python train.py --image_size=32 --rotation_deg=5 --hidden_act="silu" --widths=[96, 144, 208] --beta1=0.9 --cautious_weight_decay=true --batch_size=256 --weight_decay=0.3
Rows from block 4, named by matrix and row number. Rows with one number belong to one channel. Each number is 128 + 32 x the weight over its row's rms, rounded and kept within 0 to 255. All counts start at 0. Numbers have three digits each. After the name is the row's rms in percent of the matrix's.
# convs0: first 3x3 conv (model.blocks.4.convs.0.weight, 144x144x3x3), inputs 32-39, a 3x3 kernel for each
# convs1: second 3x3 conv (model.blocks.4.convs.1.weight, 144x144x3x3, transposed), outputs 32-39, a 3x3 kernel for each
convs0.20 092:150099201047100098098110107118114117161137123173142174112116101136114125163141194139080147135138094119097109121115212080090083134112107114128096160092107150175141155146080181145101171166119127123175139123130108164182
convs0.21 075:135143111106118095102116143100115115126094107061149116095158108140129117101160162135153128139134157145170138114118193128113062089137144095134107101141194095133101125115137154127106085099095140100086110139112123111138
convs0.22 109:096104125124172137112112175073101125120060126136175151116115107105137106148149160071098181126101072119128149105075114210142074113112178080117164143086157159137095156181143095081146173122106119158090128112109106138134
convs0.23 080:183139160143140120165126175166130181134094115116120127197210129201161189185155219085099151128089112114149119114135164162108215091127172120189131170132161142044095057128119130156120126162155112123175102149117164126184
convs0.24 101:163137077105204148100083158134166203128062143116108078143123190177058096041153121079171157158078150141071201151134175127112105177110148151110075146120143113132126169113107110130114148138115171117138103077125116108133
convs0.25 098:145160106088139091113138085136122159112159137120129114121132100147145158121161089149148093081153106123126072090121127095122101135139135120147189117112114119144157133106119128087150115110232062151095123124121134059116
convs0.26 094:183126130099150141129147111089189099100179126055055051120130136125164101081062094154120126121105113137116128173175107104122153098100083145125115119097186113148130119198155155086100153064104126072117107154118108149120
convs0.27 092:134116136125114143137092135121117116139093128077118180131127140137124118126084127115147102135141140137120147129150190105240196134205194076137127151144112152157087184137088141163085176148039117055205118089160089131130
convs0.28 088:111118129108113129079135092085108135068122085096143138126124138124129107137113092117129120122145167119172140117137096123108169140148053104117126159098148144132184111122106115140106137100073070075105129112185117133245
convs0.29 095:125125072087117140130134133135124119122162140086143122137101107132148121135109138199142109138135085085087118127118141157142135171112107094157068152145181149080134133169175116125181201134115146073093097086114143210141
convs0.30 100:104114125138103151101114176139118127137110121128099105106173086080143130124139070101112114122109100118110138165102124188111204143060164112131147112180108153092131239076096159064190198131113112101133046164111128145125
convs0.31 093:195163149169139160138111119178156151060136084140151135152134124104139115140133144150179092152093127140122138125120079157077145118133139076043121136160139049096125103151137079144067121094112103105114146110119115063181
convs0.32 097:119159096081133108143098126112155145114145106115106135174131142108121122097120170116100099105124169163169102134137119102130118150115170047086107100134134128078143099132110151136132121139126145096119145119103133109112
convs0.33 125:109191098159092143121115119122126087178143137137085132084136126130105119127129160116150133153081134098118144132107129136130107118136135085195082159102155179071196124153133112102144114145122117153093139069151146117145
convs0.34 112:113132108156138115111144127139096109116157117119118119148114131131121127105127151126158155122140138107123118145118114113182090134100188119166143080098150122051090143112109128099128127142124136103160102156118111122185
convs0.35 088:080109096106101186066103165114151150136132171120159115177128140124117144184133134148123114140153144108121135115139109127157112140127140076141152099145078085083131142147161121091104164118123057076206116125119077131166
convs0.36 099:106115112135131145139139130165121084091102102130093118130119113145148171113174124160145143064139082131118078153106154145111121145137125128096090104101116118132121163115084094101120128155089123185113106126117136181060
convs0.37 091:149138114113111092154098099053153111155125156139199104119121105146156138076168219158111142107128168187105087176205111164187127134103133154089080134166129091094143136101048119150134106134130094094162141063165104104148
convs0.38 094:061131148100093106150114118122127067097104139111142173157138069112148103109127181106099121066115116115091118140139105157118115149106127101200153111173149106132154121151109160184134137105169122103131096095149149103088
convs0.39 088:124106138126142111148134103190205086177120105107123096138144118123081165077117213118107078132132116063080091119162159118185119154116122059140129154106165170191154120145110149161083125135056106152084170091118129114107
convs0.40 097:128085174091110124071156110127113084139153149072120194135142063140093230104020178155116159112152118112130102135104012136203187077178255120109069130128116128182117160097091127167115120133151169115125161134165111072129
convs0.41 089:140087072173104113150122140141137123113048115151150155120116114096132090111147143108102193200145117134112127090141182120126172100132101182128092155120104137132123092164170115112156146114160130170142164168140145122126
convs0.42 097:120111121189095090131137156135113125107078082142145073128149182110166214121111114143132104188120105091159158164140119084164161143112174090190120140117125177110122117129135108106098152184153095165068092097114162145117
convs0.43 112:158115065141081159145146111086147116120127137154121119115151107100099199138116125115122127092132135139158104121123138127138104110147136061159134084029132153131112145125089179148124122201076144059184152100110103178145
convs0.44 105:136205159151091079142096147156084122124146159122172079081113157155215162106117096155122117169114136138119130096117099127106184131139096147148168136161106093104086152070167121135171180151086122168103136167091115143131
convs0.45 098:122127113116105120107119132138081141125111162149128112116113151135140158149128150189148075143151090151119023110092140090127140183121149099102152131118130101091148113140164078144133141100108122114098123106166126102128
convs0.46 112:140104181077161109124118099129121147161091140101148125107153102142094171103175053128127120101107077107135110140111186168193111115106155099138125068169114170118078112136151130118137120128181122104123120139088106089106
convs0.47 102:143127145079141146148112110109134142126133102123100134088143100072143096082108129119110123151133155115114132122141068132111104121175094153084149165099109113127162117102160107135119105162116085187090111134132100095158
convs0.48 094:255161189082138041097138116130117103152160152125102141158136112103146142120106083116083148138157154127156165111085146173161095140104129104221123191104149160095087098168073135122218096130136142139138099126112141120157
convs0.49 089:179167144068104119144147126116119170093167152113129102135107161132098165137118093146116111157136101094150113132159202116113149096102183066123146092125197145077104081103100096178081151141078142107143152113120123146174
convs0.50 088:118091132082118134145075091132117149157176151103122167122120125133169140080121138131085138137116114159114107123141091064139117123128164108134157124094064154083084132131099127195130098129168103103158102111096123105121
convs0.51 105:179144137084098097115159102123134107116138152136135167133139126125122151151124137142097113183113104122137172147111091147101177145094090186160122127075116101105170151153115044049138151204153146186112129103101147142124
convs0.52 101:183116167032110151160190092083141115109150070145219066142113078072086097122176153150093136209145126113100104115164095169099139135110134112124089133121092133151080058084105092163149181198082136093218136111136129100115
convs0.53 091:115119123152107090154214179103140169163186160060133091175132111119181217084118104148110174107109092174115141114140053177131115142126154104095131125120077139152182140172135119118121096127101098115092104084093118123140
convs0.54 097:094084143154166100145104124071123107098100159197118153094124087159109122115164110153171182165122175132133094140128129088127127165158137171164084114110123087094098114140094107115122120128137081133119158100125185096075
convs0.55 110:185111132094146114115202094180077115039149143074122124166084120084155132116155091119093146133154144136100129112166153179140104142099119104111145097146115135106129195190134158085095122126170120099128089130160107168095
convs0.56 092:107109089117125120149138130113167117126143113120113105118130107128106153150132055124116134132111162123111120122179115145166117139130090050139151162135092151138120104175131135124179137097115120107139115099110122112117
convs0.57 114:143096109123170129055092103105128143115110145100150125125133124140133115108116140165173138108118156138123076134203154108076120170091092159104105039112177198117108104114109228187073099167185139141179139104106104150103
convs0.58 121:105114101157127121110098104134146135130141120134138170131127144124118142145091163124130109143109182083094134093128128108181159136118117138132123144170104106173134118118171133123107120125113125186088122189138116137101
convs0.59 092:120121146132086145106170134126134152106149116080111094144146060116111154093112122098075123115071159213111076181125108153097093072138125151140102145153138158122128122083154062115126116128099137148120096107160080124116
convs0.60 091:155118110154076099178151101093121126153128132142163126184109115132091177142133158121132097138142142138136140144119160123103119116097129117159148073158147085156115116160094165189100155107116168090032158122137123119111
convs0.61 107:142092108130096073083133188119098135114103133114181131155107133154157120122099159175070155120060091129062176185157116119133101109087121132147150105120101118096171129141111109109155125122166124116145107186119121130126
convs0.62 103:129090116118164089171083127148122084177122108167162130186099165203102116138161120090162143154099068127166137119145150117129150147128203144103098100146135079157155156131132046138139105094156146069122144094117117095125
convs0.63 098:137100125100119190135122098088174138108169154139128080105181077083135156154109062184142172137109158187193095130197158131116117164140122148141099086110178134127117133128142151105104142116150162174162156137145071067177
convs0.64 091:125141126119110107144123121211108152119119126137147176109115110162150199088151171108125153098161100134125137097130114148168138143138107138085109147169081120117113093151178137097153103146121164113105141124127141172146
convs0.65 101:147113182067223218154094141118075255137090056168085111104153146108110141138107093113163122125171041120142180184148090100133146169096136144094152120065146188145091131163082192141153152150099082154070126123108117112092
convs0.66 085:103165117138070093120142127086122080111128100122129106093110093145099105144174122168164161128073106097112149146052057167150152149114148074240188191189140138177115068094147094182140178145136112180169096150137158230159
convs0.67 104:097167096159110151114083124127105142145151150143124123106151141141114080144085127108165131124108118107111124181170124119088099135128169102142184204110126086104138112101113117162163116219138185104186141111144103105095
convs0.68 096:090135128156096100080072125100123128130150106175134100093095197163092059177175068175111076115146105113104093138132217121098150167059063161154144123187164076105159125092060201207097139172152116116117115120078103150108
convs0.69 109:081160154168114146132098153140173155126091174124152145109133129136064213059177163146145135103120075110105147135135089094120121114124125152155091166159093106049121126211133144097084118102168242067135085092151096211138
convs0.70 096:198148136123107079149081098088123117134130096103136126090133114175134113132088067169087130086085129149120126161102149111165108138105069108136071117151118129102120117131192088195126133169082114160095154129106046156076
convs0.71 130:130131137113085147131157109176106136104128118126088090132106144081168147120180119147173130123141107146113112142113065120163168132145112121105133127084162122157118155108092106125112103127145111138133049200103152127114
convs0.72 089:131149160111123138118116098140114176142107135134162169091129168110142112113161123082127074089077156088110113080124140082141159127090126166037114138088101121169161119098162115128121074156132123105161118094152133037117
convs0.73 088:092103052132111148085085097150156110104156124150169045189097157091119125097119101153121136182139125190119084124173135120161148096129108125191085157124143179143157069108114145072149117132150157114119130118134154131099
convs0.74 098:119141198129081175134098146174076155159061156096098181157150081089139111149117075137145102146138089159119120126181153162152158122152152132115117152095150126114154118126125108120141118120162116091052116119043091157073
convs0.75 091:173118134118090132119142143118118114156147179091130110124120090134106189106131118150092143080080108104109121161105139166151162184112140106152180099118100137178099102093135114157135098168124116103065138129104116155123
convs0.76 096:123132109114145090097053077098135097091075083235161230107112121057096053255182213123114108120136117107110069116147156150107204137137118110125131134146172163153106122100111153134158126163150100142132132169108125112106
convs0.77 100:111132118212107090113126138203131127083074179062163134140123127094110147123142134119137118109163135127125147122176128150160124223125141151097171067136153160165165161157110141126074145088154128095156145128129094142155
convs0.78 113:137105158064110184121107083042076181175122058143179108135115077174105087088133127142103112123131160172124090146192111139127097174141113143144118096133130098122160114051171160158108161142145116109170110113140147046080
convs0.79 116:161132061130127164067140155141134180125082121129149137119096128102158144115122117096133097139090148136127095095113168161156102112125116156162116087107178062129125141179110113129140123112067103057205153088017135198125
convs0.80 097:098109105165110100096122101123141132136137082100099121161145185129092087160103125066100110141129132057130131133136172164069076157134115133165148081109137196136127153110093164141094170205215130077111120176107123090105
convs0.81 090:104147130144118123076120131065121151107133145085127151096132139102133174082150129164195088134089113098126101122158112092137139138129113140158150200150175126116106073165102092111155139118115140093118095119089109087137
convs0.82 092:162142070140126086118143103198089109159100124130059133178087118142124117156109143092184135138210160105191162096136194159097124121128140066110079136172144135152117103161142131102121103075100126124135144127110111130138
convs0.83 100:163109110091163151124137132117114154130093105175089108142128137133128111113130169084168113085062125183140089051106121133118170162114189102143125109115209128104139174117237106115142121133118140127143102117114132133093
convs0.84 112:103074098091198193135132147107109115120107137148122098129139114097106125133122108106154127140092119109145167108138173187118077115118149112136139139127071133174099163139102108120113158127128120200132126091102135166079
convs0.85 107:145116170097057146124153167189100131153113123113120099128141118158119054123098179119113123111141142129149072090134149187110125126121127139120135136139146088135088102201118174113135148100094132145106120138153094122117
convs0.86 091:110136149119101130148126161148158125111116130097140075097119117141156111096154131130131162137092134202052109106127134104124138139142113132154153104112157133117136121106192143149104077106130114165154084124112122115065
convs0.87 099:146111142093113129077100123133115135097112126120147128116131165105092129159076112109123089143135114100093128103170097134111138105116126162137178081103109079101121119149152154101119170163121096162132122090138194082090
convs0.88 093:193124152098079149128100125110099118132128123139099102086092112132176122155091096128139143137104091119154100077106178082100142135077101113133098185136114155111093110109079127103088124138113125093101163100135143116120
convs0.89 126:122143072106169108111121081143101154100119127166129148137123116107155102122160116168118105098132144128133106154127161141100116123187065114126104135154122109133204150115087112150111151113125105082173170070161147136128
convs0.90 116:146126114162154106112143156120119155093191079116134157115133115133108143127118116151116141149131068142174164123125108139122109133120120190173077041240148062100149088146146125096110120137120088153089109061175190093105
convs0.91 097:103167194181145149125131071202096185088038118122122216145097108077079109128136161137141074135149131103117152148119130155129141116139120104137075094118206113128126161137094132144122108151126116122116106160144085136100
convs0.92 112:142137164158114104098110097202087143088156088133131124160131143136159114074103103041115118069165141093131151043140130118215163116150128138180104091119141130101108078139148143158132089192139152111137103117101139099105
convs0.93 127:119130144101093128148175098124116126141123141099135131107112118163093129133136116101145121160132091099112145159072130119135163153163108055089148200140067125155162154117147123157178093112129187095119140148144100090121
convs0.94 109:206204110093127212092114096130132205077117153181042150135117127116103161138123096121134114101143126103109086188188087051130175084101130120111147120115115087074153130112115165128099147208103096056178169100100094117118
convs0.95 119:142098106141138156092142126111108154118138105109100116141141099137161072120150126101143078181115116116121119140146116126114084142109164201120142145167124070163108150071110107157123092115117131173142111043160158073166
convs0.96 093:094126115089085108140173120118137102162133155180112126134139106163166158122101100111108101161126168131121087087131113096074090144121175199105108179170138110130194128136163145146150156165120124177129097123120118107086
convs0.97 116:129136134157143087128116110151121057156000133104131174142100172089117141098189102104136135150107082138114146115137126124147153116068141114175137145151145108131084139164101109163107131127160154054198095092159124148120
convs0.98 089:102068166149102131134071139118071177075101103130069052112126093082139148143102158128130106104165130137110111149104088122148097091173150136085093080092120224063153094118088104082113143091132105117150200115108166155122
convs0.99 113:092108121163150108169114103127158112140135127115130116172119101088152135113115089088106135209193131145065072162123088124164154100133104186130130178159185127066125153107155140080109087140160117136129126165109130152140
convs0.100 108:137124167126144099111106106147105142101129089104149102133125179115106099092131128129101071199179140134067103197124114123227156150065116160086092130130176118136113103127126136149098120133134161067150096187106100094171
convs0.101 094:116094098195175125144128082145122092124128108088091098160150129136144132151087085093106140083121143101126138107124167131180138116089130138128122124070117100111176106121138093123101125156182138133083096102122132119100
convs0.102 093:147138114094118130164129108144115097093097132044128100055088091215138085120126118156093119111143100213111114120110049127097108169117122092151130101058079154149159130118099168081097116170072138128116146144108136159146
convs0.103 089:160102083117123113240157139086169147125122100163125212134131160088098086117120191121180165096082131175192140163140148126113136154094167128128082137150198069071100106118136141139099032109146134132116105120144127129125
convs0.104 097:169093150114096101105127171138116100121149162115108113121119140120133102153095119149084119105019087129171121136073140144091133130093128082205204104120066138115147128067134104139177138173134156093109103089164129148136
convs0.105 094:117122062113138107142132152112073095160082206086098207099102110138075118087023255145098110175120172144150130141072212135118222141154143116126091134103158108122124113203104100153107133114103140099083091113128141089114
convs0.106 087:124124119153100156237171255135138189148118052138143200097129182186121160065161144143130082106107112179157096069127112136124145099105085136121195142141115070104082154123116112183140102107088135144083133075115144126148
convs0.107 130:137133143078141079122158126102147137132150138139143118123136146137101118109114115190103125077111118159142122130164105130110120075138119120144138104109164159122129111072148150130127130163138091098119128116171147118113
convs1.20 095:101106056113136095133158183113095111115133133214074140090148135065167162121147134126126103157061144095134083113203110124124133104122224149190209156036141085168117128104157119177136196160120151136125125111132066096160
convs1.21 093:126121170125111107166052141112134159118118157122147133117126106125142072118089145074111118094106094211116102062138080137204122078117124186115209140057130110095097131161102136126128139122194102165133112098085168183137
convs1.22 099:144094122130128124158198164187139089101145129155128142127134136132135140136119135175151112136125122112127210154137174123077106113167101116123173114131097096126119156140098126127132103086159092197244137116207113120158
convs1.23 099:150112139100091131103152163121172148146063113080146112113134163149193108071108122167107117157161074088110056119138106145112113129111109123170172087143121060108154155108129133114155101139121143140117164090120190123119
convs1.24 107:103129132106107113166142136111105130146117130134119156136103122117104094107136087121091120125139115147122133062082138140032138203155081178169123107133184117129184217130136138145119135089150137127159111158080117127128
convs1.25 102:149117119131120142121064180118129146163131130069122129134105152119122120101123132105176184086113160122132071106107089116146135113243136193178128119128216123126113145128104116170123117096114127105117128130065113197101
convs1.26 101:169100099132117155104063121089137139196184196096197163126088112073135142136179153075143120149125181105110123133144110139180156198124163178196201072118114074124045108105115113115093117102104145138139116098103121163119
convs1.27 101:129106065141130151159153182137094165110143146147092134063173106101173132105207198110137117169075120107080123124135052088134060049123153141102119148171149127124216065116127097136107145191144141080099098109119148121099
convs1.28 107:138112135087097091147133159152176112127159153133058115139142138153086126114193125173143092144171119096120154099158085161051176157123159134125176136128066133103131119154088128164125093145098149151089190168145093132134
convs1.29 105:115146152145082120160144104159129114123112130088113122136097150102092117141100111120105177121104123108134186148059096092112119121095118101110121108114158154079122125124114111129064157124158130114157140124134130103093
convs1.30 103:099126137165095138152160123174131135135145095174125112191113128104112176105131133136133162124155088144130106079109124123108122098093140149116139134099172149103148115117103123086173050196165122130142128091155120157106
convs1.31 106:129111118184134160134112117105120146141136116122111146129116131093096071136118087133060101097158100179132154133101119149143161113144121130146189158128136095127065131091117122132158135122158132167128102129137138130095
convs1.32 102:130117150130073132134106144120098131137098085103129106127127121116099135181089115112122188133134085201132118086081099084126098125177115124103071130134098130143127081113132126108082110137131163161114111120141138074135
convs1.33 096:114104154144146186113204164077128107124142141090109140144152088109114057148142131101149149131154155109141071187107136096172119104109117125131116103103114107135171120126157120128118159134105124162093107176118100076106
convs1.34 099:144169084202126122135142170112103148108140154147131157070133162080123109134116098180145139136091148126172114085164130129126101161119131039139123099078197187026102112120097098100121117113097100088116092111138154145098
convs1.35 100:107112200122135128163118082157077129091109134161112136111131155107181126074186115147058184099066105128142101138136115117114091126142094104122162161097170034095136141122134106174138122098168116124111114100135073154156
convs1.36 095:140115175168154129178122165130175097140159147128098140171111198152122173169121122092085130108109224098137175090168082154130147044124148159166117113130096116143144132049140088091101166131148153122095100135105155127128
convs1.37 099:110091100101144155151141129141191114100117157159206115145145130133186073159135151117144158161098105194114106092170191099109166150112139083092213138102150131157154161134115104116126146111102075092178099123125122124125
convs1.38 106:114079094136155182087107102154095131138133110172120121084082131096142103140125107122098134139062148167061088189119135094095146134099036045130194088074164098099127118090137111124144252134182114081054192107076124180138
convs1.39 104:126106151150108142131096116139117113093152130134106139119242130167171111130047044131101198134129160149161141093125081153101091100171137107110104145143155107132182101089120065175121138164096133106137100158126134136123
convs1.40 100:091148125145092110124191114243146124156144094127180110135241117074138082134083121152125070141122130187158102130061097184090056159158147101109255123084069123143085113139106100097070093145172153156149073093200139115139
convs1.41 096:130130151168092129080163102163155182142126128136132101082135142136085131138164139088137151107117094085086093156126084045098189104084125154131202130167139140119122093151078169134130131150144087111082124208072121174118
convs1.42 105:144146144179140094100094088159098183129195161115115111075140097198096139161145122119119129125173106069089123104165142101085099135114083145111161106086112153163092111142132116086145085163149123161172115111115149095163
convs1.43 101:130140069103109120122152105125146138123102143127103149100132077072106108120075087135126254133108121159152082104122090147183138127170139088101081065155122160110125122124122100113169122108146083142135087124103145089095
convs1.44 100:133140170152109152121149119092116130107129112135094136143150157141066107142133147081103122117121117141146084154113082100113105128082109115131140119113141145149122155115075154109141117120130093095088148133110160143119
convs1.45 102:148122192148109161120125045156107128116137152143134161129182122159099143134102098103101202122110187123162153146068181144090162062075255095134118098102248075146156106147096171143130204113172085125197088146131114203085
convs1.46 100:141168163160152148175130094148141142138123109144114112140093130147135101128057157139121153157118132179113105116118143133095111121095118152177114130098157121149117166152116090083094088092179133112112159146132150161118
convs1.47 098:170135144133161102141199118200195120167136129172130159070130095102119100148073153133122203160094135217102175125097127120106153145101054064151199109143153151150109126129161112146114066155123162126169154139175105175169
convs1.48 101:113126151195099087102111112128100104096136065157093117123139118137162112117126080104135138105081124131143110128132146184081117127129148199134161128136048132119142093123121098121075126104108106082107140163109162063098
convs1.49 103:119074158125165095100108143121098078107161078117078135095140105042144154127123083134066182158105071177125106061099101110134112137127125120127112142124109152159240089146148139137145122088084097115068145071116172128068
convs1.50 099:085134137132093114165130150099113122214160168156135138124111131075125135147105174154135186152130099101141162111115114154111110058126126107204160099115143127134147142129120119159166112123156109140123160050146087111127
convs1.51 098:107159096067136112164091205145131147106141085133114174134071107145082090104076123130082114115156115113183142117091103092077144124123097124107102102142111162124155145122046140080097152077087104103092087155127170091113
convs1.52 100:095113229105107085181182134133138130152167168155154115107132121115181123124142113135090116179090090132187119159123118083145130120120102145062129171123112092174194110088116101102164101123122108106082122126168069125126
convs1.53 101:141130168118108148108142123151090127096125095168208141112129141131153159176228136074145155086134161090067124153135188128093140158141087107088125190162122077131084136136150125155120112167176099137141127126125109076156
convs1.54 107:115152133141172187139100143112073140092146104187174124165125100091108123088135063092143079221195201115157188086139164135110121207183076114137127129097130112095113100144143082102112134091157098142124148076134136119140
convs1.55 095:144160102093152128145107141201173120170179098181138097107106129137155167107127097135108127096123079171124112181158138108168118160113127192167116113110124103085136091062099065092199144154139138110125126115119151175201
convs1.56 102:116158117117104179142137096051170188120138175163109140142113126166102049096119132115148109061104072171084122148144080100101106135084139124124103109148159116121122127109127085112137148222143209080077196087174159157159
convs1.57 100:177078070164082125115223133102134161115148114152126111093137098052084088114117115124080116139128058129105090137135127138160111084062123151143126112130077188123164087108109155113144172130162086078095145100069157146108
convs1.58 096:094121135111171113098156116074133082121089131089135131168149103115075136048104111167128121130154124138142153139119197114161141129161131090141072141146168130168120146083094141153124107119131111090095108114168143089165
convs1.59 102:122123084146129160148076126137107157093057103125134078093117149125104107146070100114128140113138164113157164129123136113174084178240132092087160140111108129217148115119137136149144114146084171108112105169132053084115
convs1.60 096:128173075107122094094113135172113130093116156104102171068157091127150113107095082105080172133128107093156169093109114160108116131135115194094131103129076033134073118155087121150191147127099098098160086099137204138119
convs1.61 097:132120099091111108130144105100092092127128108126130082137093152101110099144160067101165127127122206118173129111118110113213131134133133139158150168102174149136103050089145102156121127135148107115056202114125124133129
convs1.62 100:151131065100122186120097118130163151094170134121105118136134135130141057133139152096143163087129207113104117176115116139159139119136119121150108119153068107113091152137150106152143101076089084103121147123110162134155
convs1.63 103:071153131140068119086158135149158141104090150147152149116145078115090097127110095114131109120179056121125109099163218122109159141103101154162160111165168132127158123131118153132116131166151110182143096102036089094133
convs1.64 109:099102135125132123150125112125147113154144133101112093117132179163187140158178072084183176079095183202062139175191127150171140145122132093179137127110144151165102113148162087108133125112124136110128107120111146164109
convs1.65 095:095138120100137116167150091130144079168199174093152154135143121110149116089104124128084142159113086099181130119161171062144077144084107108102132115153108112101175142057151166140114124152133085185143128096179170131132
convs1.66 102:109145151103118077162142173118122064128111115151129186132121108143129136130150090113150127160119063123083131173170156124099114095121083173136182131113137016062115113149094178105122096145124161087104134154120201104124
convs1.67 096:190136161131083107194105072086176121124164177163165092118149141120104125163077118165146117163146169165093104094051127110092073157129087106169181109112111089123128134147153134122145128118144111128112049064100145080086
convs1.68 106:135127146123137128075093148134114120117166119102171103124088048129121111094129136163121133155155183130143141155120136166119137129134080129129177086147181099160040153147118170085135142140140154131144147140132113092135
convs1.69 101:086109116166135167132130117044068092116107095119078071120137097121160147108091092121159151140116104120180111130158164223146177153150109192143148133141138138184193118181159214141081103122143164059113140151107140167152
convs1.70 100:179172091121154092148100141093141128141117134136130137095151156113125127149126149135073152097102061116130161077125073177115123076131113133157146164156146144133116135114117131174146099126090162138138163122117134159166
convs1.71 102:128083157156203116193148129054115108117082112125077064145192098146151237079144127057102197100179107078146101164212172139219185188117108129121047144146138158157162128117137095098113152095130136158061148112154139153100
convs1.72 106:180131169135089150092121085101090104112174120115176088117119126071164111183129105064128242080116138143106186176143113191162116171104161153156105089193096127132124130128123174119171079159093137120110103104136132102097
convs1.73 103:139120154123116126141126162116124122171105114116096134099136145109104072144108122151068134062133114137131165210107081112075131122093147124115123049113114163114137085099115090140173173118167155138151187157098040146129
convs1.74 097:157123122137169073161206144181128120140146110115151104102126127131122159134174142122180125095161120072065167049124096112158123128126157123126113142138130113129121109110131131101185114106123155121159123163131097157126
convs1.75 105:117108120137163152098119096103118140141051106140136161140129165128123186143134074128090104128083161146127127176154135107162134104142097234166161178169180069144088129112137089111126123126157187120128149156117121134132
convs1.76 094:081123138126034077161161202154153142108159171117072094051149075144160158120109155151153129144139140090129148128084111151099126116174127121087143118160105092067097114141105163074145119156104129117115101103130151174103
convs1.77 104:166153160115128090094128161147125137126129123112163155138097086128131142113131074108095134157113125136069099136139075109089097087095107092123152158104133101117146119075069072090136221206149130118154135104092104103173
convs1.78 102:143101097116108122105119107119137113094094087127133143107175113102119117124144106115108146156131127121111076119148129113106118149144122086128156128123124151137113086086112098129161157096113118140143086101089120099109
convs1.79 098:097105162167146109206155206093087156124142137128119128086176172131109109127151137169180093162136121133134110132094125158103090105102078115150109071107110176107157177126085116092207119105118147160158146131149131121128
convs1.80 103:109162109144093081121128134142135173103079111137116132122125099157181136100065098131104150160123080112090129159143096114202110061098148120124096163188115094081148106170108177057089129160175127125212089082130136152063
convs1.81 102:129122159080120163104128075101116110121148130150063100126130127154142124152110131092129157106136146113124136102131129128019141119132095204131137075147146136129116073139151152152156120182122089111111151106119143129132
convs1.82 102:125144132079099096103137155149153148131132127089160214099087153093108133089128130167119080154131128075139090083124132163152097163174128113147139136147153086067086109119169113100135138131191117139142084115106099099117
convs1.83 105:140161167196132110142144162102084163090100112128106089126097063123113122139118113163119122095151104083071088045120134138109094063168102124129162144142154175099109130088088162106131123152103093132194109110129078127116
convs1.84 098:113087148134087158118196121110109172127148144081085195089108063126076125097127150098112113147143087157090080102132090115128088149099144120184172114103146122075183145131173116104118119134133102083097112146060137149097
convs1.85 099:175106122144106169134095163085102122147148131085129106103102128171105131107129130100112169156112138120131173139127122083173157135187157143165146167162148183115127098096173110157126106130109154133112172148147144182166
convs1.86 099:172202141164071122168035105186159142123141093109161099160103129116134080143127099113133123149108145113071119114088130102122130061120205102129200112133145131158105127127125141149110099098132133109119108137073122171159
convs1.87 107:125122141139109164085144084128130154098064110092097122102134070104088125115123095109209096084103145146130130185098091146105161199123077080100135206118118170170157139131116112113117138118118107149106134140120108135159
convs1.88 106:111100108101122138097165128097155129142123138131145141126130132090076099127081150138068165153144084171136092121125095168101141142124117179146142039183106098119101167141092153135186147135146110114102171099097138167144
convs1.89 092:117123101114156154120234200133097136089093154104150122129113145099147157166119170169162151115085083138123099146044089125077126125148137144123107112131145105137113120120092097111116158128133126124119166102130024117102
convs1.90 093:170156115143134123142148202136105105141126132166093146104151133128104127149104141205087073171160148064131105117090104102135126156131101124170133086111157110077106106126097122097116150154073114133077144149156099108130
convs1.91 097:131152110137051146114131121116132138142169069124070123104084118112084159085126134137094101130079086143121099120124122128091093092126083193102134116125123132130102129138071081087120126079169160095025170111067203135162
convs1.92 098:164144113106130108109074160121132107079129177129161089136095144167149143136115091138114149110131125121074147137179162163105139109106112233157186073118098073094079104158144179100113124175150148123055099108111165113114
convs1.93 097:138158112124175137125096122140076148134147154116148105149108087096148094077054125104141146097104154156149104111085124089136105137180154093050116134099146126115114093133112137111098124055179109130152098090094138162100
convs1.94 092:102090157148128117072110165145142052146181087111168167102135033128130145073159114111075170177097058220170068146119159080154146132105066120200186116156152070111169088099092119091106102132128132185121101096199192142180
convs1.95 093:101112178145156126124162184117074063119103132178137136182153139091147113129149173181109134168093091081161144125097125145139126071127145150197145110055097176135161114107059157099179134174124138155128099125137096121139
convs1.96 097:141172201196086133105074099121089085120149148111098115141106132130102060105083148133144105190135107071159114080149127100123082123172202130105195139111054186139144124059102126154131073118089147130069108180140113117198
convs1.97 097:108140102156103130135130142050097169090100092090116091103078111136179153114169135125145151167096096118119122114152165162137134098127080135092169176118173123129143112126069160043135089177169144115144100099122121122104
convs1.98 101:147086120123129061146137135134070081126113110191125137105162201120095148120106076131122156102096146108133073083067197155039183101134161103171109125148153128159167150130152117125154134119102119099065170072139110156126
convs1.99 094:103126121150185116208152097140170153129086098153155097110114099108098139135111125145116116091143108124129143105075134078144176136100103142164124148103164129145135064113079149143160126135138121142133049097117134100158
convs1.100 099:112152151117081150142141172132113155107119132078124148079114110133116128126123106139101133072104115121161142107103064138084141131123052213153169089145168122117098112125133143144133106088100138103088170154075142116072
convs1.101 106:130132162153108093141155118177117103152097147143170142158089111135108128159123106128071111173108106136162199138147096127131138104063104162109052125108110120119147144117135131097075179111089114110150146189120106111136
convs1.102 110:149132104106156093187118180134105131139109164145120120144126174081183135069080159107152042122108106116088152148177172135127142194071106103039044106135100149145251161170099090122118129096132107144083098142137137100123
convs1.103 100:139149146160102168132119093117118130199099099102121129116122103138096095103139105150143049106096086177137107136140175100129194119127109133125185118094135111064039149127122116127154118125137119140056156182141196173167
convs1.104 108:131183120081053162122176033114102145126131177133146103099151118121110079129123103146132095069149149132106153107150096150102188105129154139114064168153167165085190130124196091094127131119089148143159124129131115123116
convs1.105 095:144177143128123161141131135112172121162156072095145100087158128115166101166118144182158111149115123130161073119104080118094142105175135142119178091172120113105122090128125140149121135066083111084131168081207172165150
convs1.106 096:099135153133149173111148136122118078168156130122148147123076100099170136158154095111124111119127207145123128169146121125126114157148116162127133109168132064086080126103122170167111096158147096144119138111120184146123
convs1.107 091:165141088121092079161155209158120136139167121134148108099125149097191081152087118170144193157174108108115114096114111155072128115114149147078097084181149042120170127147141128119109090071145119089118105111138121153134